Weights of a small segmentation model.
Model: 1.83M parameters, norm groupnorm, activation relu.
Data: trained on aerial photos of the United States (SatlasPretrain), 101725 training examples, 23.4 epochs.
Rows from block 9 of a small segmentation model, named by matrix and row number. Each number is 200 + 40 x the weight over its row's rms, rounded and kept within 0 to 999. All counts start at 0. After the name is the row's rms in percent of the matrix's.
After each channel's rows are labels from the 100 images, of 14848, where the channel reaches its highest value: "peak at" is the part of the image that holds the peak. Only what is clearly more common there than usual is listed. The data: aerial photos of the United States (SatlasPretrain).
# conv: 3x3 conv (model.decb.0.1.conv.weight, 96x96x3x3, standardized in use, each kernel summed), inputs 0-95

conv.85,077,210,210,239,160,220,250,206,155,183,148,344,150,187,201,222,189,238,233,180,147,248,177,205,203,217,148,193,194,224,210,146,191,169,207,154,227,245,162,186,195,205,213,144,178,180,152,269,171,225,175,186,175,220,267,252,248,182,209,198,69,211,225,257,206,183,211,188,205,242,191,232,210,210,128,163,190,240,222,136,249,172,253,183,216,198,285,275,224,143,143,206,128,179,210,173,221
peak at: bottom right

conv.45,098,215,224,201,245,191,204,201,194,140,186,167,218,183,232,195,188,228,217,315,118,148,253,175,181,136,231,319,171,141,250,201,152,246,252,202,215,174,250,256,202,280,167,205,181,220,179,185,273,119,208,221,226,144,200,172,162,191,182,267,161,209,210,234,263,188,175,201,242,155,185,237,188,218,192,153,167,169,182,193,201,130,127,148,242,199,290,178,215,210,170,186,193,186,219,175,216
peak at: bottom right

conv.69,067,215,137,185,162,121,223,240,171,156,204,162,197,179,159,202,239,200,227,143,203,246,264,190,208,166,194,173,183,125,204,190,166,215,194,162,216,138,201,179,180,253,242,209,205,186,163,164,174,190,122,221,198,181,159,235,188,264,136,177,174,198,174,115,286,205,251,203,160,273,190,251,271,215,176,216,212,273,248,213,232,221,194,204,288,225,246,134,300,207,140,211,227,203,178,234,262
peak at: top right

conv.24,101,179,213,202,238,186,238,98,210,202,213,184,194,210,203,189,213,188,169,80,154,279,217,155,182,191,249,170,214,214,167,195,175,269,201,80,162,347,236,145,210,179,203,191,158,234,154,234,179,195,167,246,211,252,146,167,173,218,238,206,196,232,208,157,198,196,238,239,218,179,184,221,193,208,138,256,263,208,142,192,216,183,246,144,225,179,232,246,226,183,200,243,157,179,229,215,244
peak at: top right

conv.49,114,159,228,202,170,230,215,236,249,228,226,90,224,176,182,142,239,208,189,207,170,247,197,173,201,301,251,125,192,178,173,210,183,245,217,225,215,189,181,141,205,148,233,212,228,249,259,230,177,231,233,273,206,155,180,257,262,240,268,163,179,158,234,238,190,218,218,172,186,182,209,225,236,201,88,169,92,241,227,182,226,198,191,149,134,215,140,209,174,212,194,198,215,142,220,138,175
peak at: bottom right

conv.20,069,174,201,205,259,180,213,207,209,132,191,259,221,182,161,158,158,152,225,155,209,210,182,222,161,242,202,123,150,226,170,121,224,197,168,197,242,263,148,273,185,245,238,318,160,235,170,197,180,187,222,149,272,176,167,179,161,184,186,222,162,265,211,280,220,227,201,190,260,178,217,150,231,210,168,168,214,174,202,161,234,132,300,225,217,194,270,185,183,224,195,213,239,143,239,144,164
peak at: bottom right

conv.22,091,197,214,235,298,207,280,249,193,146,205,199,254,178,185,247,153,168,236,246,192,138,206,218,193,175,215,187,174,183,228,203,225,139,248,237,167,300,211,111,235,209,234,266,170,186,244,189,188,192,131,174,138,185,120,213,198,131,158,177,281,243,166,230,181,184,220,182,231,159,180,230,112,214,225,227,132,179,212,187,197,204,172,278,260,205,232,200,209,160,181,196,140,243,197,169,210
peak at: top right

conv.38,123,234,137,157,186,120,180,167,172,153,200,179,217,175,171,109,228,224,201,199,166,273,212,209,236,224,138,198,188,233,196,246,255,190,214,186,170,273,281,198,215,231,153,170,228,279,214,257,219,163,131,191,190,153,212,203,240,167,213,267,294,239,161,216,215,160,153,237,241,169,164,215,189,263,173,159,159,236,243,201,125,167,201,244,124,234,196,213,159,289,167,217,215,196,199,177,195
peak at: top right

conv.95,084,185,175,218,148,167,222,201,201,112,221,198,168,190,223,190,239,137,219,208,134,188,149,154,222,144,189,228,203,195,168,237,121,160,158,193,131,214,202,191,176,227,258,281,210,258,197,191,190,248,230,334,306,248,275,278,179,238,222,201,196,177,233,210,254,215,172,169,101,190,196,240,162,208,171,154,218,221,212,205,214,153,231,162,173,277,196,190,190,171,203,195,228,195,195,185,191
peak at: top right

conv.47,078,180,195,241,181,208,206,245,221,193,204,213,169,189,181,144,170,165,160,76,241,188,199,231,253,176,240,256,152,249,238,240,186,139,215,251,149,232,151,240,251,182,233,200,175,214,191,153,191,212,192,187,277,169,147,228,248,198,229,121,181,229,208,212,167,257,207,195,136,288,267,242,251,165,206,220,152,171,200,146,196,122,175,210,182,184,193,267,182,231,132,183,244,194,260,138,248
peak at: bottom left

conv.11,088,219,204,183,173,274,222,212,195,221,308,220,215,188,226,186,129,154,215,223,280,188,202,174,178,277,162,172,229,165,187,249,177,161,202,195,88,243,224,318,137,277,177,120,197,195,199,194,280,199,183,164,183,259,138,214,258,191,156,186,218,181,231,184,195,183,174,190,141,188,194,219,276,140,214,229,198,234,223,229,149,205,163,179,185,195,193,170,223,172,192,247,173,148,186,233,180
peak at: centre

conv.46,072,211,237,206,197,210,207,220,244,108,158,132,258,158,162,166,211,185,205,233,203,260,235,201,227,161,228,168,118,120,195,179,186,153,174,207,140,180,236,230,192,190,247,207,205,219,222,195,219,231,190,168,185,223,135,200,159,172,234,212,235,229,224,177,151,215,256,219,108,134,174,254,200,262,240,148,183,207,231,277,331,176,235,161,244,227,257,181,239,232,145,167,179,229,214,145,220
peak at: bottom right; bottom centre

conv.14,100,152,171,188,212,178,115,181,205,243,187,175,209,141,232,194,240,169,159,210,227,171,195,175,168,213,267,135,126,172,176,255,139,171,236,165,218,245,244,171,210,210,215,131,219,232,220,103,211,242,231,275,265,146,261,165,199,237,242,225,153,169,168,201,161,220,217,196,191,179,171,241,237,216,308,185,246,169,212,280,210,237,201,185,141,181,226,241,177,213,197,156,274,137,223,186,245
peak at: top right

conv.94,066,256,176,246,207,175,295,232,194,227,205,262,162,148,216,191,119,204,149,225,152,148,188,198,179,157,170,183,282,185,225,204,217,144,191,148,156,248,175,211,208,253,212,211,161,237,249,208,197,169,219,182,244,189,174,214,183,264,246,196,164,213,187,255,246,273,166,204,140,131,176,217,158,153,166,165,204,181,185,93,234,203,178,292,134,239,276,195,165,219,188,199,237,222,178,263,219
peak at: top right; bottom right

conv.13,147,209,261,199,127,324,200,190,204,305,220,172,214,181,102,182,120,202,190,229,171,242,203,191,200,242,151,188,148,219,242,198,158,244,242,189,196,195,192,178,192,186,162,203,137,245,145,211,271,209,202,223,242,283,223,215,199,153,163,196,122,190,193,214,234,147,164,268,218,197,167,202,147,186,166,175,263,198,169,262,172,148,180,225,157,206,210,209,265,177,276,249,205,193,182,206,191
peak at: bottom right

conv.36,066,260,286,146,158,169,166,213,207,220,297,159,235,219,190,204,261,177,204,233,205,158,237,221,158,191,221,241,233,199,196,234,156,169,143,212,199,158,205,217,190,247,196,152,157,242,143,171,194,277,167,163,164,129,211,234,179,184,247,251,215,246,165,164,227,279,220,197,132,246,251,239,143,148,167,182,200,223,194,204,171,215,150,176,192,215,195,216,145,196,179,127,248,220,310,127,225
peak at: bottom right

conv.93,084,174,198,222,177,157,209,170,214,202,172,266,177,226,198,166,168,177,189,130,311,244,201,198,208,220,212,378,231,199,182,177,177,209,221,170,172,265,230,257,193,229,157,177,154,212,204,181,170,194,202,143,261,186,224,255,210,242,200,204,200,142,226,220,227,184,169,241,130,138,222,181,294,154,149,201,212,190,215,178,184,198,277,197,191,161,164,167,223,199,108,212,206,227,213,149,169
peak at: bottom left

conv.73,090,196,257,191,199,220,235,180,163,208,200,253,200,145,194,199,151,245,138,182,142,169,188,174,192,167,159,234,111,218,196,182,153,204,121,239,142,192,162,228,173,248,176,259,224,183,203,209,258,202,119,196,164,194,207,178,152,150,181,243,231,175,118,230,171,219,212,248,192,179,244,205,308,267,219,192,255,197,197,243,221,175,184,167,156,210,249,313,213,257,244,282,232,174,224,166,184
peak at: top right

conv.40,114,115,228,125,226,213,188,174,246,196,210,211,244,208,187,166,186,136,172,217,195,200,272,282,198,225,171,222,222,187,227,110,196,129,170,224,214,212,177,224,216,129,272,231,227,200,198,197,228,82,203,268,203,210,166,226,117,223,212,177,207,247,163,218,242,188,221,282,251,228,187,185,232,266,206,175,128,193,185,184,209,120,163,210,114,203,229,223,213,201,189,252,189,148,183,216,251
peak at: centre; top centre

conv.77,147,164,224,226,232,211,183,210,169,144,250,251,170,281,270,158,180,216,212,132,160,206,184,215,173,224,218,158,180,218,165,172,174,105,185,201,188,298,199,160,185,190,188,231,198,174,228,209,187,184,121,176,205,135,256,189,179,192,198,236,165,241,245,169,146,199,267,177,130,199,195,197,183,214,292,222,284,211,230,153,252,238,163,253,216,185,254,170,244,158,234,156,146,193,187,207,303
peak at: top right

conv.65,071,143,200,183,146,202,246,283,190,193,141,196,198,135,162,188,232,214,198,235,214,240,165,133,236,260,204,208,181,120,143,241,245,283,261,146,193,171,276,277,243,210,188,191,179,225,249,156,147,171,194,198,184,199,123,190,204,196,166,226,257,219,176,247,268,207,176,205,185,179,226,249,165,244,173,159,177,149,214,247,138,209,231,277,190,171,148,144,235,193,185,225,193,149,270,168,200
peak at: bottom right

conv.43,074,175,275,180,269,169,202,163,186,188,199,162,166,168,196,219,219,252,198,214,153,218,286,142,263,230,232,192,198,161,196,226,195,231,237,144,176,240,195,248,234,179,139,180,249,214,158,141,243,257,151,220,222,149,146,149,224,229,217,283,282,196,207,255,204,192,194,296,214,246,132,213,205,221,185,217,161,143,152,202,155,200,185,184,138,239,216,150,159,177,90,182,199,222,230,181,221
peak at: bottom right

conv.6,162,202,194,219,156,271,231,268,166,207,258,151,257,209,249,228,185,226,207,195,162,228,178,171,158,185,162,266,147,138,278,216,237,115,188,300,177,171,135,204,191,226,167,210,214,187,264,134,242,240,228,169,206,155,163,175,241,181,193,215,181,219,236,236,185,207,185,185,204,249,199,154,226,172,178,207,172,233,137,306,216,187,266,162,143,240,177,184,174,199,161,226,228,156,238,123,148
peak at: bottom centre

conv.1,087,168,263,202,191,194,300,152,262,199,264,215,223,222,171,254,197,214,207,230,268,243,186,191,165,192,190,177,164,184,204,193,140,168,228,228,225,182,236,228,219,165,190,163,174,272,126,230,250,269,137,166,226,155,115,196,145,249,240,187,169,156,176,213,232,176,247,267,120,282,123,200,239,161,186,226,187,172,200,197,136,185,239,216,137,216,204,152,182,283,183,198,187,210,213,164,183
peak at: bottom right

conv.17,088,171,166,255,197,264,122,159,213,292,222,226,285,145,184,154,243,207,204,324,155,185,236,194,186,152,172,190,153,250,185,171,187,197,173,162,233,169,205,159,108,228,238,195,163,205,175,219,199,225,148,200,181,213,191,205,175,204,185,200,191,138,196,255,224,164,177,132,206,249,201,106,197,175,245,266,219,282,186,222,222,215,231,207,116,169,174,210,207,229,185,196,253,248,224,253,207
peak at: top left