A small segmentation model, trained from scratch.
Model: 1.83M parameters, 64-pixel images, activation relu.
Training: normuon at rate 0.0061, 9300 steps, batches of 256.
Data: trained on aerial photos of the United States (SatlasPretrain), 101725 training examples.
Rows from block 4 of a small segmentation model, named by matrix and row number. Each number is 128 + 32 x the weight over its row's rms, rounded and kept within 0 to 255. All counts start at 0. Numbers have three digits each.
Before each channel's rows are labels from the 100 images, of 14848, where the channel reaches its highest value: "colour at peak" is the nearest of a few named colours to the mean colour under the peak. Only what is clearly more common there than usual is listed. The data: aerial photos of the United States (SatlasPretrain).
# conv: 3x3 conv (model.enc.1.1.conv.weight, 96x96x3x3, standardized in use, each kernel summed), inputs 0-47

colour at peak: white; pink
conv.68:111116130089105128072115113094130086166055095146104094185119155107122104209137104115142104110111186158111105160178150157118138088162148175121127

colour at peak: pink
conv.22:121058149134140101102154119158133081182118132130177092092130141166110129174079107136093134169120158078096097095115181118162132103126107085131190

colour at peak: grey
conv.49:193135130139083104167133099146163165169084121200061108145162194137168143164103138094126122124140091136087087153057134116103101159096157143072166

colour at peak: pink
conv.48:157119162124145136159195151083149116133121137105087125134129107111083167168132130131151140125151134144185136076098154071144140133176141136123179

colour at peak: grey
conv.32:119095150169173146140127153138141112146076111118172117209140128137155143157093046163076113115140112177148059142073148126129138128116091113118128

colour at peak: brown
conv.31:132200128131145117204143157137144098146128090122139121117136064117107108166117130146155132115196125086184169123126156150105128123128122122055142

colour at peak: grey
conv.63:151099128117116152116129132138149118114112159114124162150137162121173131112114098116135163122161106136137136116039113135207083160130092083081148

colour at peak: pink
conv.73:114195128153075127106208117132124172088119144152099090098064074086099124123131170174115098148099176059109151080180141146138119142110108115116121

colour at peak: grey
conv.20:127136109141119101059097096120082097150122128137117123159141095209099138161159225152112159138137163170094068135098114189141155134189169108167116

colour at peak: grey
conv.60:162153180105096143119107153173112146072162118104129104113129119137115090086168149171174191172179135180106138056114155151138077115134120092118146