config = dict(
    image_size=64,
    num_classes=8,
    norm='groupnorm',
    widths=[48, 96, 192],
    lr=0.0061,
    batch_size=256,
    adamw_weight_decay_other_params=0.05,
)
Rows from block 10, named by matrix and row number. Each number is 128 + 32 x the weight over the matrix's rms, rounded and kept within 0 to 255. All counts start at 0. Numbers have three digits each.
# conv: 3x3 conv (model.decb.0.2.conv.weight, 96x96x3x3, standardized in use), inputs 63-71, a 3x3 kernel for each
conv.0:111183180099148143118147149155182190132161156135137146150133134150129133128116109101158181090133171077120165090086113157137095145116063086074101114115148109093125150168143128172166100122141105135151129149150141163142120133139118127131122106113
conv.1:099124115111121120074109112158160117130138152149131143082125106125165161104151151033093152069146168055104175136155160123126154206191193106106111126137071146153116145165140129156127116109090192190162166175174156148157212193168139132100201212164
conv.2:132116105136128121154144138114149130123128137118168168126110126128107127132116131143139125139124123108154150116119176023069169054086167096127193101121197128139215147102144168117116129123133126147119078120108110109122111095151141138173100109134
conv.3:104146166074133146076124112109129135145161169127130162132128149106110144146135155152105111119117118146127125190194142174163120119084059135123115106079091144114083187129133110129184109121143087175158075110126101130121069067065153138154123113128
conv.4:148121141136099122131093117133149158133158158056077111146174152170195163121131105127154138109126109187186145245196147185148116158123068070062059100115132109153200112156122041101120101129139186140142171183140127154097052095104074142138076120134
conv.5:108101105112102100112102103141150147124145163122138159132137140141153158151160156118128124126132128149144137134118175101065120104067082086095103092099110096099107142143123157153119152142114139138128140121112137123124114124161126127152126119127
conv.6:138127137126133126125122096102091105162130116160153135116135135103126120154148139140139114105110102129157176166165085136108063141143138117134135069098145104073145135188177112170157133138146139134113106081089101087103128135075113156099134149078
conv.7:090107068117110064165153101112120107057088095081122171142161162175198175133139160177136115146123089116099095083107104083099117079092136082110102097157164052106119163104140161148176173153162133182160154179142196198199202204181106145116094138148
conv.8:202183146183170111145134070103094095125108117129132119112134082167193136165195130071096116132160163132139120158170144147156154110121126156131101148143139095105115098162151098166162113156147155165176181197193157163154139107074140113081100061061
conv.9:158113107151113105149117106138128131128141166121145175152129172167125151172138151128135141134131135139131133122065079112087108095078113113105119112107111078079093155140137151143142145142131188167140174159133142147132144131143117121161122139174
conv.10:102109132100105133115130144166113106160125125082104088109120128116131135130131117083094143142145155189157138156175117089122101087146167139112114115090103100109121091135135107161178144162162148150153171121118172119128174160131104124104114173163
conv.11:088110131082088126136125137146066060169089093170096073062077126073079133096087110114135128137131127145112129106101068126108118135138165148106065162128095133117096122108080137128142113100085095080126117105129130136142174164151106100119134131133
conv.12:075090126067098105063064087085102052104128085135179160091103109126126126130124101088097068125118071123131091010020031065090067078116129140138085146139105141141124118137082186198121180182095150151149188182179209200206111128124153152157150131138
conv.13:120103093131141144102144107144145143172199198142155137108116099084094083100125118163131124160133131138147136075133098134187156116146114137144100150172134115172169113117113136152127119157118090125108109149156058113173135110100164148119142132105
conv.14:115132090122152118080109054086089116145140146147156132145150148138154147153162162114094098134152134102134131124117172138131132101099109171115055140116060154152124121116103156172125107129110106069126100108140088132132121118120176163173129134146
conv.15:131134125143138130123143131144151146137135153156124130143143117162168151152171163126132111146125120153129096113146151106108117086111125132142123112115118088113122093100095097117136146180158151153115137137101135139114156150129150126121183172173
conv.16:058084105090102091077079101154164131144145151115126148093125109126136116112135120102151121135170126170163132131134076141116055129150127146163167159182155145116123143152131130136139132109163149156133142136108169109081134107117141121133110143157
conv.17:086105078102126109092113130116141149104149165117142159137113129140118136121108119115075078159136127131131118096074116094064123167124136115121124150161135136089070122122122111144118118159133195164140175150144167123142100134132089133134119151133
conv.18:091111110084113119081110120117134134096102102117111101132126128136141145140157154116117112104116120118144146102093117108078080143107096156164149131133135124133143135154142129145127145150126115108127120103122125113126107107108114112119106104107
conv.19:119097142098088116091091103153174140101117113089117099150167127174172147126162143119118149133132138083121121152129101107089052189156113108140133160133091168140073116162158135162112101178131142164121115128124087116153092112065097132089075102038
conv.20:152131112153128098134105078129183148118184168094149148126144161124155173109123136142171105128157098078108095137095114109062098117113120108104100099095098131118108114126159150145145111107121133142154091084135082065117065098157075098153093111159
conv.21:088134152091121134111134158129157151170177168168149149060080123089124175080087137107139130116145130128134112062069097089101122163182200061071096112127168139159193109113081126135086113096070076079146117104170151110166134146144081093108064065088
conv.22:143136133150140138147141140120117122135134137143142133133133131150151151145143147129133129132133126117119116095099105094101110084088093118123123138140140132131131133135129135132131126123125106107120110117131111121129122120109123124110113111101
conv.23:101063059139118131169147185122105144121085105135109114133143116088124096096131160122147143119149108117174145104113137147139120184189166152194166087175189060122175099098100088101080080097079135108109162121105127081072122132117118120085131157150
conv.24:116120101140142128174143141159136151162156188138139160166181169132151135150136146084104144104120143119118140157141188154116138164130148125129111083143096000104085120094094134149123136164157154179134136203180135200171153143138157124096165142147
conv.25:106119110118138130119133128136139141126132129129123119124137124142159148138143147137137138158156151138138143110040065115047084155096133110103110130136139107122130134125123146145143134131130108128127108127124110114099107091112092094120081104129
conv.26:102107120109123149108133157100112119094107138144136175164156146138145138152156133138122118130113122124131134101101119111108149143124153099068085128118140136138171158143124174166096144156110198203163167193170153157135098104121129140143142157143
conv.27:108130178112154138092109077107104092118156118113122069115132108120117117120136123083137174105155180145161165201206138136160123118143126102116128119131126115120121145146135100094107109120132111088088101135081062114088158190168097139162098125158
conv.28:118119091083108082046095119126120108062105103028083118175134109145150147092083117117161101121128097094095083036095102138168158074112160083081099112101107139100093134131136156141152138142121147124101144134093159121087091113126093102133065061074
conv.29:124117047118114074124112093118128130119113118110104108100104111121121133133141114129123086123131114154174171184156185197178191177186160002021031062127129116151128133114103143120107124147126217183185208179176170184184162159174177169156163194213
conv.30:113112106111110107119120118137141142120131135109115118132129129138139134133135134149145137160153141140137132100090122081059085119094103094089077090090085102100095135128121138126116133124115143141132136138133126128128098106118090095108112116122
conv.31:127112080135123110108114112091122129156162139157153118107092092147147154135148147147146165154155185146141157080110137086134131122161147058092107091105115112126120174186141126132106120120095072125132120161167103158159136152117139173133119149126
conv.32:123080092146092087156095085115111112163145144130136102171127100193130097163117105079116139056095133128139174132164154133162133168161152155130141086103124043050071103100099114136092149123136137134100115105101104094113110119130140125129142142136
conv.33:093094101126097091103092082148171173139152145137146155099141118075087076101130142140180194181206199131139127092122112120158121068132096074088072108110081188200158086136139110149126136150130063069054092124098122152119151107060128104061199159132
conv.34:014036065073088119112136162144127168162125134173141129136117118116115132137121137158150149128103124166102113096065083136117143079091154126173097128168114066112110192173139205186165183131108112128172156145141166134099065079094153171192159199222
conv.35:186113088155067070126052047103160122074094097094084102126124160138140162130137162138106124129120125112107121119065064062045084073083130144088088151116103177155135131139160115120128108087107177152160179150179179147154103137147050113112052094091
conv.36:126115102116109102119114110141156150107127135086103113118117115120123121107113111118115109137138127135152147107104135091073087157133134083082093107100106124115112124125120130137124130140131126127123127123120113111109108105115093092092115097091
conv.37:094087076096088080120097081073091121062096113052078110111140165064087103104113130158136128144111092140126089135161141031039063073044067142122052127106074131122080109092125112097102146112143148134086134132104109102086109099116119130159085109151
conv.38:103094094111106112094095115113126108133149127127146134156141166125109130117102134168126128135113134129129156167162130132132085133172148094107111089101096128127121131114151144161125141128159108083089122115170102118131156133121196167153159148135
conv.39:107120121093115126070090099120118091140138096133123107126145137098134150098115129092108073130144103122137129096111110117120174097087127117121129113110107110092088076074091098115096111116094108157118099116085110098092167154155159153165136127137
conv.40:162144129142128123143147146180185173167165161181164159125128142125114124142129126102124148160162179156154160104081080102105141106099109113098116132093082131113108156180166098142141094116097130129114151154138172162152181180166134134120130123117
conv.41:127106114133144131123148117130133121131167143112154140158172123111120088127163125124147121106121131077106129124073140155084110198118090144124103121131149142241243131139145090075087083088104107112128137148138118169143152157148129108118083055087
conv.42:139146142152127130159127150120142114126145147124161156113103132120142132116125122124112120127121127140129118139084081138124134104142158116129104104149144080120140102138111114135112120144113120131118146140126126129158112114115128141149125112112
conv.43:081084108130134148181172181155174185164171206141110131083116077089130114072122142154103093148106129142115148077100105113083050095092072051094107080118088118120081148106132110061100050014072080100080058123070083127051129138128158133085108109080
conv.44:114120127145138125127119098127153136156167144127149141155129145180146172138108145114122111145152137099110110179100102170131151066064115176133099143113087128088063153175141175193164140131102129161167149164168162182159127122144126131128098122088
conv.45:120113096096112119131174190133148139106130139118136163148149119125124108083111102111134124123156145120146131149124110172111109187124139124105135149107139120098131158151144093119128124136119151198164147174154121139161099126127094087070098103090
conv.46:126134090121106068103069039102112104140138113178169154137149133133152155110111116076071073085104102124146112036066085117125101157125133133109119151115134120092107143139106156175124136143102113140103118146127183162169170138083150130120139132155
conv.47:089098116102103104102093107104105097088084096053073068085082114103111122069079094123160131149167125104112098153153148194163145140081062109103081133121083129087045082073103132107142140145161087082103084096095105113108124181220116151163104101090
conv.48:082085092096098100076103103134135129143145137155175169078108113111151152074117128020044085074098131091106129090116130111126152123110145108096074143112095115077098163215217207214208210209172080103114083117107107143108245186118252185158233182157
conv.49:100154127118154133113148116119107118125112127111114093180158180137121185166159192157120139146135130115125123065139142038118118057132098110132068066115044073102069127113105162140112197163127151162136135137106114107095102076100103103118146136120
conv.50:170158109167142098186141093137121118159173146137158142129118130107133121138146142164135130156132132146141133167139094168089071131065061140090137130117160157110139127117082151136107124114141107137121153148149140150099135128114113110120119130145
conv.51:095139131074121120088096122141144107140133138121109119133128142153181174075082046104082071114106107099124127043064041145140137062050059209205206145150129080072054121138109144183154132168136159126130147080070087047030185159110144144123142131135
conv.52:125113107134124116129126119131130129124127138130135148115117115124130132130138141136137132145152143159167156096082100086059071098063067097097109098093098112110108142138131154149132159153137134140142136138140154144139104105128105109128110116136
conv.53:151154165144135130102103106196160193166136170159149155108093080143139126100116098135127131096089127118122112106100083105105087098082093149090085165117134225185210122172151130150149127180145189144161143130135113128178095177162138156149124120137
conv.54:125103084162113092150123101122177169151173172161161153155149126152146118134137117194176138150159139126129122135116106138128111131159133088094112116124163163204206144132116152129112135121108104139150120128144134157161167155116178164113131126088
conv.55:173132124189121116185104104085107116110183170100122117100122097113106083209199171114134162078092097075059073063104185081048121161088095154121090142151141148201177146136162130138141149171168036068084069104122124108138119128088178173128119127120
conv.56:049074134067110160091157168118112164125141161122125166166157189136111125129136140137140125108117133128140143068071099106097130081048101182169174163119145156130167144157162118184164121179156106116085114134146122133142134142136159128147164156173
conv.57:138119102123104072077052024204166201193174158183159134144136119157173156115141139110118124140132113106097095139125087181170154121094045178173176184178146205193142086082122096111148107088119166172152162180136144174114125162156145187175158188199
conv.58:082095106096114109107107097118117103120117086142126107075099053103130083125124126105137185087132159103097135129156140063126113088123131134171197134173153125129102142142111157188158120154166120135114120167149180197125116128115149157151105097101
conv.59:197123085251162099239146075038058036089107088123146104122164168149181176175171162146160117192190134165163119088043030200147122235138086138159117172171157134140111083116149151119145093119127092087042102133112076108118076144144088151128126182157
conv.60:137140149094092105107108100105129123087099092129133099102157140104124112112134128129091104136123131130139133192182103092135034113168080130161157119174178068085109121111116167114091148131113138096119135110115110123115108091092170169148148121095
conv.61:080109085089115083115136097111148156119140134102087084114117086112122108143155155111099105115125112109136125081098166135096120149121081122122120150134118150125122132123108123112098134143149131146149125175169166207163112123158074094111095110099
conv.62:131141137124140135120145148112142130129153133135146108116157147114148128149175174115145144102130145122138145182162141133129121090109128132156134144173176092119123154168175137153173111121138100097110100094106104100112116125119090112110108134115
conv.63:124135136138138138131130128158128116137132134109099101115101098153162163116142148138160143129145114109135121072118110104126083086115090129121102088089091109102121134118121121109110164149143159144192140138170145157176088085124114099107122107098
conv.64:072072067132126115126132129073120091094136095088146107096126135127157155113127113126142123121173141113144126110121128178174139127152147159138109181147112181164136123139124127141136139139121123130112169167131104107083111114087156161127122110086
conv.65:121115114110115121108118146095107122140125126111129117117120124143127122161164157124130162125140164096098121133055057150068089129073117127155136137162129103126105121137145119139122119138131137153140143140125135140139107099095138152143105129132
conv.66:181154117166144103136128117115085126106081095101093106141119115151135110128154141107111117123142133139144153205179190093083102077097142155110144139096124134124153120122149106117135155160165116159123118157124080134109088078107138151170136141148
conv.67:120139146149142176151159155157150184096084148149102167142117142131148155122106134156138160115110113152116132115105145138122126162163137121101121115091102153120099126147157156159170146135137184148141170131116168128145121118134162121118147141124
conv.68:094096113079100106084106108097105130119136173122133163118132125106124122122137131076105122128138162126144141177151140159126116155135155218201184182164128150172137115116134148147133116124131138163136093137142120129136196176151150149129130119111
conv.69:076079045129124090162161125150147139160150139169163151130131113124130116130146133165138130136110105138113113122109088096091088178183176153176186144156167095095112148151139132147132108106126114126115085102096051081070153151172107095118070069093
conv.70:120120127095097100087088083113125117113122110105121119124122121124126123116116112115111113095103111086091095095103090125124118099106114134118122153138149167165180106118111115135121107131120135148145123134127128130136105089090129114114132117109
conv.71:114100095105085081092079079118124125101110112082101107108106112105102108112107110083095099091103101087092093161160163119121137096088104154176192155180187160181173098111121088092105099098108130133136119122129108106112086083076114116112110120131
conv.72:116124133104100125088080103099111144139116090195199100134126118129144111128162129126132137121130127135138119136120039116208148046166191106123109090123112072103093092140168110125124125107099157126092156145108155159122143153082112172112118170156
conv.73:109130146116111122133091103133151131166178124101121126130128126145133132107096120125143113128157135118147146128137077149154099077106111118132135097124124066082072108138138113137118138148141113149132131160100146144085150147106141170141112149136
conv.74:121134103105125098098116100132189157103160158097100114145150124123130105128133099139114105132125110109143143055108157130146150143119058111105108106117111076085068129129091146176153115150157113143119110151136114134122111122156151136149179127106
conv.75:130147161121151176105140153162172158156176179086070088090105086107116108091109087075131156090118125067094100080092111103107133100096083087057096085080129064092125125160107133205153107159143078128140106143175095117119131160158134157154152170148
conv.76:155165163139149147113123124152164160166178167156167150109114120110117126122127134111132139119143148124140139209225213198219203169188176110108110140143145137143144152154142147151139142146137133146153138151160139153157149170174177197191164176170
conv.77:091143132103149171103151154085094100151133153139147162115117125109121109130139151115118111075069082099103111121093127114120140072092138125145169133131157144105159144154117124133125132113109112109092101090107112095092079086095088066060140145168
conv.78:132142126148136135169144152188158172127153168106118130096084058134125082123137089091082102114106111080104121137148129148127099206173096135109084134143086089131085140140146120154127099151132132161128130137119078091093132144144124116141127125117
conv.79:118132136123129128137154136097122130063080124113110135135152150182210197114144132092111103088113115085095093154112080207167136197172136097105094163165143183168150096113120116141147122134137112168169118151162105137157132101087179166127122122084
conv.80:134119120141125110135118099115140119091160151072124129122157162107142149112163163127128109140138118134129117120126156101116179075088138067090079103126111119114100118127120148145119165147108194184122147159127131143138092139165100152178122161160
conv.81:132140135126128123112107094062116126120184152150182112135144097131161114099117107117132140108124134123102094143178185120172194095122128130126110118107098148123116161149129141155127111122118132129081112158125110167113098126136108143154075108135
conv.82:128091093139112113160148124152165179118117138089139181100138118124133114113135133119103120140113121146130143176122072188129081124093126118134095120124115118120092111127207121112154151170154169141117183136104143114097133153161124155157090140156
conv.83:130128104154150130160152132121108099160161150173170142098105072090095068109121103095088082136144131139142130111128123085086048108088031143036050123000005134052060109111089116124128117129144082056058099067068116085082141160136163171135180179161
conv.84:097073110098076124138111146061095110116127112175181125099093105113122145116137134126149126105134122120114125168124118143140126112105085115115133093101109132129150146124117107112134140120130101104136100119150100160129158174101177174092105121074
conv.85:127107104121102104133118110110131137136155143145155139112105123104087114116102118159155136154159136134143119120095093123088093181142145081009080143100128192183172145140116142150129124144145112114109127135135116140148123117117153146141174173168
conv.86:129137160118116138140147131095097138073096144143142126121113149124126146126135132083117140118098124112110118114122136061127122066154104151128123137104115153117130153120114136112137141112119131094099128126121106134121077109128088125113147170130
conv.87:084092104150128126168139133122182173131175140069119106152151162138152159153117114097141130112130136071104108079148201062076113166115130119145113116121114107142136105137133148155121129150137158148154158178139134153122163135113160119111161134129
conv.88:123110106110108113098105127180130140123069082126112123140165104133133077141140084153103145130098110120103116139130108115105132168105171138168151123167130127157140158146133123124135127132120092150136082142149127148138108123130115135149137127149
conv.89:119105089154135103142139126152091039157168119088138177133125135127138150136121143098099130127098113186143140130190162062122169140071068098122126129139135121122140112099129137114096166136098102138117092141145108144152113166188115148190112104143
conv.90:137139121113140130091128161160122075117159125115122120117100114139136151117120128128136126135127146134117113167130108154145124076138132168192163153176160137141115108154136138135107072092061142124093147140078138109078080115138117133140131150119
conv.91:143121115146136137130121143114143150093113092138116096139141146126135137125091109157137153132124132105120127085046072156119120184176176106105105163157166123127130116117164145164146115112139129159127095132129129153144081093113140142126164188154
conv.92:139127118142128120135122115134136127141148141143148141125125123126130129121127124083079084073075085073076086070049032075052037111095083151169179166181186169176173099100099112115112121123117128130133126126129122121123111118114120129128140151153
conv.93:130143110118128110106110119079118157113111179084059094100105081104119118146157182129149117128164146150125117116065071188146081132166130119108098147145133161160170105149119104126131104165182132104152149109137144113122161128112184138090124132076
conv.94:116102097145130112120124119105112117103088124146156187105113159105122173107100129128113149129126138121098109069103123134100135145129159140130114131151131141144127130103114135143150101110122183184163170125139141117134161133111145144130173160142
conv.95:073094105146131123138121119180171098194135072155126067102121104125116108145136143108119137098118152121149151078141107151137103136093113118120104139160165145165179112109120121106118132147126102144158121185134142155102146117078147115127138133179